config = dict(
    model='contrastive audio-text model',
    tokenizer='word',
    embed_dim=128,
    encoder_norm='batchnorm',
    encoder_downsampling='max',
    text_encoder_layers=6,
    text_encoder_head_dim=16,
    text_encoder_qk_norm=True,
    text_encoder_inner_norm=False,
    text_encoder_positions='learned',
    beta1=0.95,
    lr_schedule='cosine',
    warmup_steps=2280,
)
Rows from block 2 of the text encoder, named by matrix and row number. Rows with one number belong to one attention dimension. Each number is 200 + 40 x the weight over its row's rms, rounded and kept within 0 to 999. All counts start at 0. After the name is the row's rms in percent of the matrix's.
# q: attention query, key and value (stacked) (text_encoder.blocks.2.attn.qkv.weight, 960x320, the q third), inputs 128-191
# k: attention query, key and value (stacked) (text_encoder.blocks.2.attn.qkv.weight, 960x320, the k third), inputs 128-191
q.169,090,211,238,280,268,237,198,175,233,247,196,152,176,233,195,225,204,188,195,224,156,220,207,161,122,186,238,255,171,155,190,253,157,179,196,170,279,104,226,178,170,168,140,174,234,237,170,194,238,197,166,192,179,215,204,252,190,240,222,218,206,246,257,195,216
k.169,098,242,166,195,180,179,159,268,240,136,162,197,193,120,189,206,242,245,220,231,285,270,193,169,147,160,187,223,218,209,283,188,220,176,153,127,293,246,128,224,160,257,172,228,227,183,152,189,191,185,194,205,171,173,153,190,141,213,229,152,227,214,228,157,189
q.170,082,169,148,296,186,177,164,127,263,223,242,304,208,206,215,211,256,184,215,240,159,235,266,256,207,206,161,269,165,239,205,208,150,196,228,187,248,235,237,226,169,156,275,211,217,177,186,175,187,142,221,234,171,158,179,196,130,172,184,248,201,208,221,183,185
k.170,088,213,182,202,239,267,236,227,138,226,177,213,205,157,269,170,243,266,153,189,228,207,191,138,142,173,262,225,153,234,246,167,215,240,151,171,157,189,134,238,200,221,188,257,228,205,277,202,180,216,254,206,252,127,219,143,219,142,128,231,146,204,222,158,175
q.171,095,202,282,129,158,176,247,187,221,221,219,83,211,175,221,216,165,208,228,193,211,203,179,251,136,200,173,98,238,299,188,192,164,155,179,274,184,198,154,213,155,230,192,236,274,164,205,222,205,297,210,196,161,213,194,227,150,147,152,255,127,198,172,195,148
k.171,096,121,291,258,192,226,189,232,175,211,193,185,185,188,253,246,142,130,177,169,186,199,254,182,250,225,147,176,219,112,256,201,224,154,235,248,282,167,241,154,182,165,150,195,192,171,139,245,173,221,168,185,136,190,212,102,234,192,176,243,193,199,186,211,182
q.172,102,165,212,203,191,217,241,99,224,187,154,209,163,203,167,171,286,254,226,168,178,257,173,238,141,245,169,141,216,205,233,161,294,173,244,203,187,250,201,182,203,204,197,258,189,153,185,154,187,203,207,270,251,156,143,251,150,223,209,192,206,208,224,214,185
k.172,095,249,210,150,207,256,165,232,146,196,256,156,266,188,260,161,192,217,236,204,204,160,237,203,173,205,162,180,199,196,239,160,137,194,194,191,164,202,166,208,259,254,207,143,174,221,174,207,123,208,121,169,186,259,264,167,183,124,168,191,205,130,152,248,168
q.173,100,133,290,146,164,177,246,209,213,131,185,149,279,143,126,222,138,165,141,186,171,248,207,216,184,195,176,162,209,199,146,159,191,162,214,221,281,188,148,155,224,218,173,242,197,174,181,251,202,219,209,221,196,251,212,237,213,247,197,258,195,165,211,194,274
k.173,105,155,191,163,263,204,161,164,161,192,235,119,149,154,178,187,174,186,148,157,233,208,138,247,223,229,197,176,179,121,159,219,234,261,215,206,205,226,198,210,208,197,308,243,204,207,165,237,182,192,136,141,208,160,215,184,148,192,186,207,301,251,182,164,251
q.174,082,222,199,184,204,220,206,208,174,237,223,259,166,187,117,149,221,211,154,330,216,233,204,260,178,264,224,199,245,193,186,197,214,233,147,202,209,197,255,223,173,133,177,172,177,172,147,164,208,200,194,164,213,277,259,231,167,165,240,212,169,229,272,161,141
k.174,086,160,51,181,128,203,229,275,223,199,122,207,234,119,197,250,179,254,267,233,234,231,158,216,191,165,160,157,206,179,242,231,216,204,280,181,162,196,143,236,173,185,216,259,188,149,227,234,251,167,168,132,156,234,223,168,213,198,189,199,217,211,259,186,213
q.175,084,156,158,189,203,247,273,212,198,233,142,126,154,166,236,182,196,191,172,161,236,214,198,230,122,136,252,260,235,168,179,147,217,177,211,198,194,189,153,164,196,207,197,241,174,78,283,243,168,254,204,271,242,232,236,189,247,225,159,242,189,183,160,254,254
k.175,089,256,279,148,218,176,179,190,222,167,184,194,212,167,223,237,245,161,233,205,196,182,162,184,149,256,210,151,257,250,206,152,212,187,146,225,217,217,117,238,190,187,155,174,180,192,199,244,197,209,186,195,222,184,219,176,153,224,205,175,232,238,220,247,169
q.176,092,212,166,205,183,260,188,142,224,165,193,199,212,161,143,230,158,179,280,239,214,200,254,211,163,125,200,202,246,242,144,137,206,173,188,193,174,281,225,148,174,203,238,188,155,209,168,191,196,130,215,182,208,237,151,248,228,176,208,171,146,278,205,212,177
k.176,105,186,196,212,210,176,151,167,239,182,184,228,200,167,191,116,175,163,192,281,165,180,239,186,166,164,195,193,202,189,166,170,216,152,229,203,152,263,212,196,182,206,177,142,193,229,201,154,158,216,197,216,219,241,239,224,163,140,258,233,252,183,207,208,196
q.177,133,175,196,186,198,152,215,172,232,146,238,205,278,163,214,192,142,224,179,226,127,178,231,201,55,189,200,150,152,196,135,177,214,189,249,244,238,190,193,179,221,225,206,231,148,178,237,165,215,190,213,206,253,190,237,236,152,202,235,249,166,120,216,131,257
k.177,107,222,271,208,167,220,177,187,217,170,146,168,242,127,166,257,245,164,244,241,164,227,245,176,229,199,216,119,189,279,245,196,165,229,179,188,213,179,215,184,194,273,207,266,234,184,144,159,228,246,186,110,137,222,247,227,181,244,179,192,187,79,207,205,215
q.178,105,187,221,238,240,220,191,140,229,225,197,233,258,202,222,110,178,180,164,105,244,225,240,207,269,254,212,195,135,213,217,228,234,239,218,249,161,128,255,227,184,233,192,218,262,156,241,221,166,191,226,229,208,205,196,217,176,189,191,276,186,196,227,178,174
k.178,092,199,196,175,209,221,230,271,135,230,193,221,244,203,184,276,219,205,179,206,223,164,210,197,215,197,226,192,99,183,217,161,233,210,245,227,284,252,228,247,167,102,208,108,238,258,212,182,185,202,97,243,223,192,231,245,163,152,133,192,222,234,250,282,155
q.179,092,200,134,228,212,231,184,236,188,224,239,164,259,116,194,226,178,228,177,169,192,198,128,249,252,200,209,216,204,206,252,206,287,177,177,207,175,198,160,265,203,201,184,239,200,251,104,226,283,246,227,229,105,220,156,191,233,192,186,187,219,176,177,244,170
k.179,086,160,185,219,213,240,173,230,190,170,197,235,144,247,178,192,238,181,193,180,89,233,231,186,198,185,178,217,176,157,240,153,155,171,189,204,217,203,249,244,171,215,187,159,242,253,198,244,246,109,211,133,198,215,178,261,121,218,170,202,199,161,212,273,273
q.180,089,255,252,185,229,175,211,128,322,159,220,276,192,172,152,201,203,207,128,151,144,189,172,132,152,206,228,175,194,166,165,153,130,236,188,194,135,173,287,194,208,169,196,205,187,200,235,161,139,163,239,228,203,225,193,167,183,137,168,164,225,221,134,192,203
k.180,087,209,185,220,230,243,196,206,247,198,140,207,188,227,192,184,222,132,215,154,134,216,220,203,203,170,199,158,216,226,153,214,222,228,188,223,158,225,168,215,219,116,243,208,150,190,245,192,189,187,121,177,179,167,251,190,162,189,201,226,267,198,188,213,141
q.181,099,147,232,242,227,184,157,191,187,147,180,171,261,221,270,220,214,239,150,218,225,224,241,233,188,253,201,139,193,209,250,207,141,171,197,224,192,192,231,187,225,124,187,127,266,188,97,182,206,154,227,256,206,221,203,187,99,167,155,189,158,175,182,181,158
k.181,089,197,152,219,213,182,199,239,240,193,176,250,167,233,207,206,138,196,227,187,230,183,171,148,291,261,185,164,254,235,175,183,225,223,211,240,222,220,240,209,113,118,188,207,243,199,139,225,209,185,227,206,282,184,214,205,219,154,181,199,265,297,150,261,149
q.182,083,267,233,252,202,231,169,180,105,143,96,184,241,114,239,208,232,178,164,280,179,217,265,156,117,247,344,181,202,194,182,158,89,175,194,226,214,253,192,198,242,202,201,230,204,165,216,174,228,158,155,148,197,219,181,233,107,220,136,221,212,217,231,268,180
k.182,089,187,211,227,148,120,130,173,218,238,218,244,243,258,147,252,294,161,161,157,192,211,203,247,165,252,197,121,191,264,158,152,129,204,207,250,284,266,262,244,230,155,176,199,223,201,138,180,180,220,182,242,204,233,150,117,146,213,263,174,124,225,232,314,143
q.183,110,163,216,240,173,213,250,196,113,203,187,109,158,238,161,216,228,250,149,190,243,182,152,184,279,169,182,177,229,240,211,141,194,235,220,174,178,235,195,212,143,223,224,178,234,234,198,315,203,174,176,193,169,245,240,182,229,297,242,198,229,203,230,165,189
k.183,100,236,223,153,189,174,185,201,202,177,220,201,208,260,121,93,192,154,232,223,205,211,237,169,152,228,152,234,185,191,179,194,179,155,211,198,170,194,191,147,124,163,210,206,219,197,225,126,147,214,215,247,223,148,271,253,194,171,100,215,146,258,241,284,265
q.184,090,182,170,180,167,197,139,212,143,176,245,226,160,236,136,178,174,202,195,185,194,235,286,194,170,196,117,264,212,196,154,152,165,239,166,161,226,198,227,175,261,197,201,169,180,208,210,151,199,127,204,209,169,113,193,163,219,156,146,205,235,191,246,233,219
k.184,083,215,188,240,257,243,193,174,207,266,241,196,194,264,157,203,194,165,253,202,221,227,186,274,280,254,218,218,206,234,171,233,188,180,229,227,180,206,267,168,152,126,207,197,194,236,143,266,244,209,219,175,218,183,163,147,225,206,237,117,198,183,177,299,221
q.185,135,157,201,129,206,200,201,275,186,229,195,180,166,164,237,239,207,233,147,180,290,223,206,235,315,209,168,209,201,150,239,250,213,145,210,201,219,213,139,197,204,201,248,191,288,166,126,241,205,224,174,249,115,188,156,181,259,220,251,192,208,258,190,269,228
k.185,117,238,229,170,216,241,209,178,186,190,177,233,166,227,156,115,256,180,215,290,165,160,181,229,183,216,220,212,211,193,160,194,243,192,158,224,144,237,167,139,148,270,208,128,265,235,204,189,223,119,245,242,146,202,192,227,145,220,161,221,196,252,244,169,171
q.186,104,217,207,175,123,224,216,280,161,208,211,142,181,185,179,219,194,232,219,166,227,268,195,170,272,157,214,197,227,232,167,141,182,201,171,212,223,186,124,232,205,218,207,212,150,215,151,262,177,159,154,143,166,203,263,179,309,229,235,160,179,219,200,188,147
k.186,095,237,226,174,155,256,114,166,132,209,252,201,223,187,129,215,156,215,216,298,150,178,215,183,192,185,274,217,177,192,226,164,187,198,189,173,262,150,181,217,175,149,229,181,218,188,210,174,243,230,256,230,184,184,257,221,218,230,136,203,190,207,181,162,184
q.187,084,168,244,304,248,169,225,256,204,214,169,174,252,110,198,151,220,238,203,266,214,223,159,247,231,227,169,182,209,143,250,243,164,194,163,147,242,137,162,150,193,57,169,222,190,169,128,183,181,148,175,201,174,210,177,194,227,169,197,157,266,189,208,239,219
k.187,087,217,163,171,170,171,230,186,177,191,247,257,162,235,220,250,202,181,127,250,177,230,153,199,216,258,200,169,187,141,240,261,203,213,238,249,244,275,200,231,214,91,245,154,191,106,147,202,214,179,289,232,244,180,200,163,214,215,177,251,212,197,206,197,230
q.188,092,249,167,215,242,287,207,174,224,284,158,199,191,182,139,286,171,178,222,223,185,168,199,139,196,222,109,201,212,211,202,318,201,212,225,137,174,210,203,168,156,178,212,132,205,195,277,221,185,199,216,228,243,217,235,173,201,171,236,183,221,181,141,185,210
k.188,082,136,261,211,227,210,186,154,208,224,203,245,165,140,228,259,187,153,303,193,231,187,158,226,149,206,149,218,191,141,211,187,142,191,236,203,228,205,165,196,221,173,166,175,208,200,174,224,158,174,267,228,166,188,217,227,228,257,194,195,192,143,281,245,208
q.189,111,290,156,204,218,208,170,241,275,170,272,185,235,163,133,153,163,172,243,273,228,184,164,235,174,170,208,219,221,271,174,160,242,217,253,173,237,156,183,207,237,248,199,254,198,220,182,176,216,187,162,273,164,219,193,104,193,213,185,137,149,228,194,208,179
k.189,092,194,174,214,147,203,149,219,233,240,194,273,205,256,217,304,160,127,195,122,182,201,290,125,242,183,172,195,242,221,173,190,190,238,184,191,160,246,256,190,220,146,179,230,191,250,172,174,177,243,232,175,196,188,197,178,243,215,223,139,234,162,195,152,188
q.190,095,209,275,203,180,209,246,187,233,227,176,204,218,155,221,152,246,187,145,226,163,190,250,181,187,238,293,182,126,224,202,216,193,253,191,209,164,155,201,233,202,153,202,198,187,211,197,134,149,154,160,198,230,234,183,206,174,226,230,209,191,278,239,188,147
k.190,090,148,104,232,237,212,131,167,239,109,137,250,201,186,310,177,242,191,155,178,118,144,234,156,212,192,202,122,206,193,156,232,165,222,175,194,260,218,141,176,250,207,226,170,177,226,240,175,202,150,159,207,181,225,217,263,200,168,179,194,206,195,179,182,232
q.191,097,162,116,87,182,231,163,179,215,188,197,193,221,139,190,177,222,161,153,210,162,201,162,175,250,187,200,208,152,192,204,175,187,208,226,214,143,186,170,309,245,220,227,222,183,207,275,153,194,203,240,253,157,175,262,204,212,96,213,281,183,207,234,225,221
k.191,088,172,132,204,157,152,244,152,265,173,195,249,241,226,173,182,179,210,206,148,227,253,152,196,208,150,174,177,200,193,158,215,238,248,229,232,156,227,251,170,190,188,208,185,260,204,198,252,164,226,221,205,212,103,181,176,200,277,215,228,103,255,224,174,190
q.192,096,162,146,195,186,208,236,234,259,162,208,180,144,232,187,178,184,177,215,179,256,205,338,160,174,217,211,184,187,273,198,163,249,230,220,148,242,173,165,209,131,211,209,191,231,167,170,204,250,271,202,285,192,240,159,100,245,217,173,126,157,164,248,173,269
k.192,095,260,249,175,218,199,167,234,83,234,287,118,155,194,150,209,158,153,231,207,205,152,195,241,141,191,167,136,203,169,124,146,139,231,193,177,176,233,109,224,164,178,163,192,223,194,200,260,214,243,178,155,230,173,178,213,293,172,133,173,222,199,151,164,154
q.193,103,181,168,199,245,194,154,213,278,145,208,209,213,227,196,226,257,190,162,196,191,253,215,181,263,227,158,212,166,220,245,264,217,125,228,178,175,218,223,243,192,204,234,229,302,266,172,266,210,116,117,169,184,174,261,261,246,161,226,257,171,194,211,231,198
k.193,098,272,215,176,169,208,303,253,136,180,256,214,228,232,190,217,241,235,165,176,220,190,219,215,119,266,188,212,263,242,232,259,179,214,236,205,161,142,221,167,215,203,248,200,224,150,219,216,220,199,184,259,220,117,183,227,180,206,202,299,244,218,211,183,188
q.194,083,204,271,229,276,214,183,189,249,175,198,253,165,163,288,198,156,242,207,205,174,190,247,262,101,212,173,207,183,200,280,120,146,235,216,202,239,176,126,141,129,184,214,187,170,191,245,175,245,194,269,229,217,233,157,214,168,221,198,218,207,194,211,249,192
k.194,095,216,258,169,171,204,207,233,224,220,244,166,203,171,227,189,251,177,221,258,198,154,252,266,187,130,227,174,222,184,180,173,245,212,210,152,250,191,185,246,218,129,171,175,248,195,166,246,201,229,200,182,266,142,190,204,133,219,178,206,193,108,126,153,173
q.195,102,261,250,157,173,245,231,176,214,178,190,114,260,179,239,201,144,143,153,141,168,258,198,123,233,178,195,168,182,179,132,213,183,167,234,282,158,193,253,182,133,210,209,208,215,195,180,200,197,193,138,278,183,176,211,148,214,208,157,175,139,284,172,179,155
k.195,103,216,135,227,197,182,224,162,207,211,182,218,150,181,256,204,225,273,264,247,211,135,211,265,195,250,258,184,217,226,169,217,207,268,210,173,186,223,138,249,189,230,218,219,293,190,228,260,250,218,166,241,211,194,179,166,164,179,190,227,263,210,204,195,236
q.196,089,175,215,221,246,204,247,208,221,216,156,112,254,220,263,193,151,223,134,269,195,184,195,164,220,197,242,185,121,166,121,184,176,166,234,267,140,137,219,230,176,218,190,191,196,185,159,232,199,231,211,181,192,176,196,162,167,264,84,87,230,170,191,112,196
k.196,092,198,198,161,197,226,222,217,211,135,224,192,222,277,192,210,132,218,226,253,148,279,146,168,212,156,228,247,233,209,194,197,215,300,228,166,172,252,204,204,206,139,230,214,263,171,215,198,201,177,247,168,230,233,185,234,193,192,169,305,222,155,241,228,273
q.197,097,184,190,236,103,182,250,228,198,197,213,144,205,178,227,258,259,297,273,166,225,246,146,204,214,209,223,204,191,115,160,187,200,201,202,163,172,202,201,186,204,139,136,263,173,227,177,215,209,230,268,149,233,158,176,182,178,186,170,201,282,220,96,292,159
k.197,093,138,176,144,192,235,192,230,205,169,142,173,167,241,223,246,161,232,254,234,248,154,244,161,226,139,255,121,174,155,247,303,162,236,127,203,195,225,191,159,275,154,197,174,186,176,224,177,197,178,231,220,193,185,211,174,155,255,231,235,258,224,244,235,207
q.198,096,208,179,270,274,226,233,182,242,200,157,257,206,247,247,200,253,252,243,161,204,253,204,215,185,166,203,188,241,237,206,248,172,275,245,109,256,166,175,213,211,212,223,207,144,187,240,202,249,151,233,107,222,222,242,245,221,139,242,298,297,123,233,183,212
k.198,103,158,180,195,186,135,228,197,167,181,256,229,199,175,278,144,186,216,216,152,257,269,245,195,247,240,218,201,276,209,206,176,117,283,142,219,161,231,130,193,166,125,182,168,207,171,179,244,151,260,194,244,201,161,179,160,278,222,222,184,189,215,206,220,173
q.199,087,164,112,233,106,207,181,235,304,141,201,217,221,212,243,206,193,147,184,218,208,245,212,197,199,191,223,211,238,182,250,202,213,182,208,192,209,253,208,158,186,232,242,301,179,211,120,156,164,186,196,164,173,224,141,220,243,231,227,189,190,275,230,183,228
k.199,099,216,257,197,211,173,171,131,229,146,233,177,207,212,175,187,188,265,174,181,136,149,190,212,99,218,238,182,186,212,228,262,212,225,251,182,206,200,236,158,174,195,194,225,265,213,189,228,254,153,216,149,223,177,268,203,158,292,183,306,155,207,199,214,175
q.200,099,230,252,213,217,129,238,192,224,220,174,239,176,170,236,206,208,244,292,217,232,138,143,214,167,269,230,161,182,192,145,243,184,255,188,200,275,190,179,128,205,210,224,209,145,227,202,179,229,68,206,145,190,229,178,205,206,204,288,170,243,261,164,160,249
k.200,103,218,187,182,250,194,175,178,216,258,173,243,244,172,236,254,120,251,230,177,191,253,197,191,215,181,225,186,162,297,180,237,137,155,255,200,162,203,194,236,157,175,219,171,186,240,121,186,208,210,186,263,154,227,172,159,150,173,144,202,155,177,179,136,203
q.201,092,207,183,255,183,244,188,223,149,218,228,178,168,228,257,240,296,263,132,248,219,223,246,164,196,155,306,175,268,177,181,189,176,231,147,175,265,153,195,156,182,145,252,139,179,209,194,257,131,164,171,149,209,167,242,197,196,185,246,185,207,174,169,216,102
k.201,089,151,111,166,229,227,215,217,189,138,220,206,175,236,285,194,223,204,195,239,238,187,186,177,168,228,204,221,252,182,263,173,247,204,220,155,173,235,208,205,158,255,224,190,290,219,220,191,103,220,204,166,253,258,190,156,227,227,210,223,163,174,156,172,285
q.202,092,119,150,272,166,219,197,168,243,170,198,182,201,237,140,204,176,243,189,124,185,163,261,195,215,214,204,216,118,190,229,167,281,220,171,219,163,138,206,240,233,183,218,233,241,184,271,183,174,183,258,208,160,194,164,166,194,138,242,244,246,204,259,182,194
k.202,097,189,227,201,167,221,176,154,182,162,169,178,192,167,265,203,278,196,138,158,242,207,236,208,225,215,233,216,191,207,107,202,250,277,184,212,186,267,125,171,181,146,134,213,224,243,204,134,145,147,210,139,203,235,144,212,214,199,131,237,192,219,114,134,115
q.203,098,218,244,209,289,239,244,190,213,181,142,211,172,261,222,187,195,151,77,203,241,160,225,247,188,184,251,202,176,272,136,241,270,175,207,237,181,135,197,255,216,240,221,279,248,228,142,173,192,152,181,204,233,259,215,187,157,240,182,223,189,168,227,182,238
k.203,097,195,149,167,221,179,230,217,245,190,260,146,217,186,169,192,131,209,114,190,176,203,171,181,91,213,239,163,173,230,139,181,217,105,212,243,202,226,292,178,96,164,249,233,214,206,172,174,249,180,185,233,205,145,197,226,158,197,112,215,231,210,234,148,157
q.204,094,203,229,180,214,206,230,169,207,193,146,191,225,271,269,191,169,130,147,201,181,265,143,156,208,269,211,160,204,198,214,198,158,166,254,133,236,223,313,175,245,201,207,168,155,187,287,164,225,179,178,191,217,183,200,167,248,242,165,226,238,176,227,102,189
k.204,096,219,169,192,203,215,237,247,239,171,203,170,212,97,224,192,203,220,198,178,197,224,242,230,197,180,258,156,130,211,90,108,253,241,181,210,235,239,195,182,179,235,162,260,227,197,143,216,168,186,131,224,167,148,188,201,171,225,246,140,173,179,145,224,224
q.205,104,178,206,185,130,197,186,189,179,200,204,225,164,188,204,218,266,262,188,190,232,165,280,212,170,130,228,236,204,187,240,200,180,262,163,83,244,213,203,198,251,195,204,228,195,159,209,246,202,197,154,248,193,168,274,134,183,150,135,202,171,234,239,289,190
k.205,102,125,140,215,179,197,186,173,169,210,179,233,213,206,197,111,215,231,197,192,223,197,171,223,219,248,194,230,146,232,228,319,181,257,215,241,195,188,253,177,159,152,219,227,193,220,169,115,161,166,166,109,212,213,219,190,248,184,148,282,207,256,264,153,128
q.206,104,172,207,236,237,152,201,223,126,203,228,184,168,170,203,262,217,246,193,258,201,184,107,211,180,215,202,154,241,180,200,211,177,233,148,215,223,298,139,112,182,145,182,161,225,155,145,212,198,189,161,197,246,249,178,163,157,328,267,106,247,211,125,161,225
k.206,107,202,124,163,147,247,176,186,139,219,159,183,157,248,197,182,188,250,200,236,208,252,139,131,199,144,235,157,164,279,207,271,203,180,234,116,191,121,196,161,200,188,172,169,199,247,218,203,187,174,225,189,261,234,180,163,183,166,171,259,188,203,222,177,200
q.207,096,188,216,124,197,160,191,146,159,226,218,210,223,211,248,182,199,185,220,255,234,139,217,162,194,200,193,230,218,230,210,139,250,242,192,198,220,182,247,152,194,196,173,244,237,175,228,217,147,195,211,292,136,241,230,183,233,178,157,226,270,154,200,168,251
k.207,099,240,222,248,200,215,253,159,189,185,169,156,230,197,224,158,238,196,207,204,248,209,218,145,201,164,247,143,208,77,203,191,133,264,159,172,267,228,178,217,198,127,170,143,190,166,198,258,160,158,168,228,209,201,213,177,253,210,240,112,163,183,190,164,102
q.208,115,147,205,222,146,152,159,266,270,224,222,115,181,154,256,168,212,221,160,149,291,190,116,126,245,197,120,220,221,170,180,196,210,140,164,239,192,269,120,172,160,204,245,222,234,275,180,287,203,243,242,245,171,187,250,158,225,189,219,246,247,281,233,224,213
k.208,101,314,157,212,256,225,164,259,241,213,258,216,111,265,175,52,267,212,255,182,306,119,148,115,203,112,174,270,308,210,194,240,199,157,193,215,156,258,239,155,191,231,206,207,140,156,223,168,200,175,234,181,161,218,244,206,179,195,263,168,207,209,184,256,172
q.209,089,165,215,176,177,133,240,188,183,183,182,267,222,211,127,178,228,128,230,178,114,190,163,272,152,135,227,225,142,195,191,222,219,222,166,196,222,207,158,199,227,267,171,154,231,165,188,194,224,192,229,186,268,173,245,200,219,193,274,166,177,188,179,189,178
k.209,094,186,192,195,160,145,220,200,239,237,218,155,198,144,194,196,211,138,265,205,180,270,229,121,198,108,197,192,206,205,172,171,260,153,237,195,199,245,251,248,203,193,219,244,102,165,175,230,143,173,196,228,243,133,197,290,222,247,172,178,222,186,208,168,229
q.210,104,181,222,89,203,201,208,112,187,211,111,285,198,238,180,242,226,168,192,247,143,215,187,204,162,164,242,139,183,147,208,214,152,184,236,217,275,212,188,172,257,191,259,186,150,214,255,171,113,207,233,210,254,182,198,242,219,174,139,179,122,144,217,171,205
k.210,105,205,206,191,154,155,165,201,244,231,164,141,190,169,255,235,201,208,252,218,156,247,223,263,194,231,154,165,200,211,195,137,178,159,179,290,203,238,176,243,115,215,199,211,197,154,148,143,169,198,275,211,254,191,170,211,135,220,184,227,262,162,207,227,197
q.211,088,276,250,160,224,218,179,187,235,155,194,191,225,186,185,163,177,281,189,180,185,286,275,207,166,159,237,218,238,197,232,246,254,157,147,185,299,247,148,315,219,215,223,156,138,192,210,205,210,251,182,201,216,144,128,172,208,186,224,167,152,186,208,243,190
k.211,094,145,208,220,166,147,266,234,162,141,247,191,197,234,197,132,146,189,206,223,218,222,247,299,177,221,174,114,225,171,222,240,150,183,224,233,240,232,181,179,96,190,189,168,160,142,220,125,178,223,143,161,287,209,184,132,242,258,221,237,212,211,236,190,183
q.212,086,212,168,207,196,241,251,203,259,175,266,186,195,177,212,174,217,207,189,220,207,166,257,201,159,251,190,185,251,227,231,249,246,172,166,172,132,250,233,207,147,190,208,129,207,155,157,258,264,161,170,171,183,205,169,118,205,167,187,237,158,194,211,242,156
k.212,100,208,177,273,254,190,134,185,259,227,258,259,154,279,194,133,130,188,235,153,231,252,154,88,184,206,127,238,279,130,146,229,250,197,229,125,215,188,284,318,208,128,220,235,205,190,232,265,128,176,201,103,135,232,225,198,242,225,260,142,192,236,151,153,188
q.213,082,187,144,126,214,208,224,120,221,190,155,214,213,199,201,244,239,283,249,197,180,263,263,284,110,241,241,181,210,228,258,85,219,188,151,269,267,146,184,161,240,166,222,180,137,181,212,204,202,160,205,183,223,171,264,184,129,213,220,253,245,140,214,177,166
k.213,091,163,269,233,215,198,238,146,190,217,146,163,186,180,233,160,191,144,182,212,133,177,284,175,230,257,217,167,212,189,142,176,202,164,232,274,233,211,225,227,204,160,279,181,210,331,234,222,155,231,252,140,200,192,180,123,196,226,223,243,244,164,202,206,212
q.214,083,221,217,148,265,204,239,167,214,200,158,264,171,244,190,172,216,302,263,272,194,204,173,163,108,229,195,179,222,207,199,204,239,206,185,200,156,193,214,250,246,192,220,132,197,198,193,226,274,175,167,178,149,203,207,189,155,211,151,184,220,155,178,213,215
k.214,097,183,161,231,184,166,231,211,288,139,176,162,238,230,229,237,159,223,197,242,207,175,246,176,212,155,168,223,240,178,159,282,204,238,202,201,173,185,171,191,241,133,232,217,173,238,213,200,230,104,257,172,184,200,198,219,108,182,232,105,221,176,209,202,172
q.215,093,193,224,248,203,148,196,166,154,144,193,238,286,271,218,216,187,245,232,234,148,246,208,128,210,203,242,172,186,308,121,129,186,178,209,184,173,180,175,233,211,198,247,201,162,222,258,227,178,121,197,175,159,144,136,192,174,182,162,217,163,235,173,143,217
k.215,101,213,262,161,161,101,178,169,248,208,141,216,231,230,277,263,285,201,141,229,112,168,228,213,195,234,188,109,208,247,219,155,183,241,163,252,218,188,152,219,215,192,193,190,200,191,209,254,176,205,250,261,203,105,183,253,126,192,183,246,214,167,244,249,210
q.216,095,186,168,221,162,280,232,226,195,206,238,177,187,134,188,252,269,188,292,252,211,259,200,226,228,186,193,274,131,280,172,126,204,297,173,149,168,174,212,191,199,156,219,228,225,191,226,223,163,187,134,111,244,182,188,207,252,176,191,207,264,261,136,170,274
k.216,100,218,240,189,245,217,254,144,261,286,212,134,172,193,201,218,263,175,145,221,238,180,234,159,226,290,219,207,189,149,142,226,224,290,219,198,214,144,193,224,217,226,199,232,208,230,207,150,224,236,135,221,160,176,203,241,175,221,166,225,169,206,203,160,274
q.217,099,222,215,117,150,177,188,170,167,163,123,227,151,214,118,203,189,205,214,282,201,203,191,266,222,274,150,135,174,184,259,233,151,174,258,170,179,177,221,199,288,169,211,191,211,198,210,196,211,148,186,195,246,231,174,277,168,203,215,185,205,198,263,152,203
k.217,102,133,210,147,236,130,267,170,174,189,159,237,186,217,188,189,115,263,177,261,145,231,244,142,239,312,121,199,166,159,199,259,159,247,181,141,209,243,195,228,206,217,232,263,189,165,208,259,165,257,251,212,249,217,219,177,248,195,175,231,175,128,241,210,209
q.218,096,222,196,220,163,206,181,231,223,162,229,206,234,170,188,158,167,132,217,168,189,213,132,148,186,145,260,233,279,206,142,168,179,246,197,145,146,174,198,210,164,249,175,221,214,211,123,198,100,221,223,145,162,205,245,173,216,266,167,194,254,171,155,284,184
k.218,100,211,195,192,194,199,170,255,185,158,175,214,138,218,181,130,185,179,250,211,209,179,183,158,244,134,277,200,217,229,169,101,191,160,238,151,164,186,211,188,181,183,192,197,149,181,175,105,197,174,166,111,164,146,193,188,242,158,235,160,218,175,162,247,107
q.219,084,215,140,305,169,234,167,151,219,186,262,264,206,206,264,173,177,192,162,195,284,241,248,224,228,221,151,217,177,263,150,169,260,169,241,252,157,187,192,200,143,137,205,223,175,268,184,187,189,197,184,213,202,189,202,148,209,251,264,210,189,195,182,258,176
k.219,083,240,201,155,194,223,250,262,177,188,181,233,171,158,200,223,219,225,186,215,265,189,116,226,331,196,199,212,190,193,231,207,195,228,178,163,243,221,140,216,136,179,225,247,266,208,103,171,232,152,183,284,226,245,229,217,213,152,256,202,202,274,185,197,198
q.220,087,256,173,228,209,137,188,251,173,185,251,211,139,167,220,192,191,204,295,225,183,219,178,198,77,240,118,230,166,240,155,133,131,185,181,215,192,194,257,207,186,261,201,213,209,237,234,173,183,206,221,187,179,175,275,216,197,140,181,154,201,197,174,195,260
k.220,087,202,210,197,208,209,183,154,248,189,264,283,178,182,155,198,193,179,174,205,218,109,224,161,212,177,250,227,220,255,170,183,237,165,209,170,227,213,270,193,181,277,210,184,199,215,249,192,233,220,172,173,159,141,190,174,209,200,182,114,169,233,170,181,178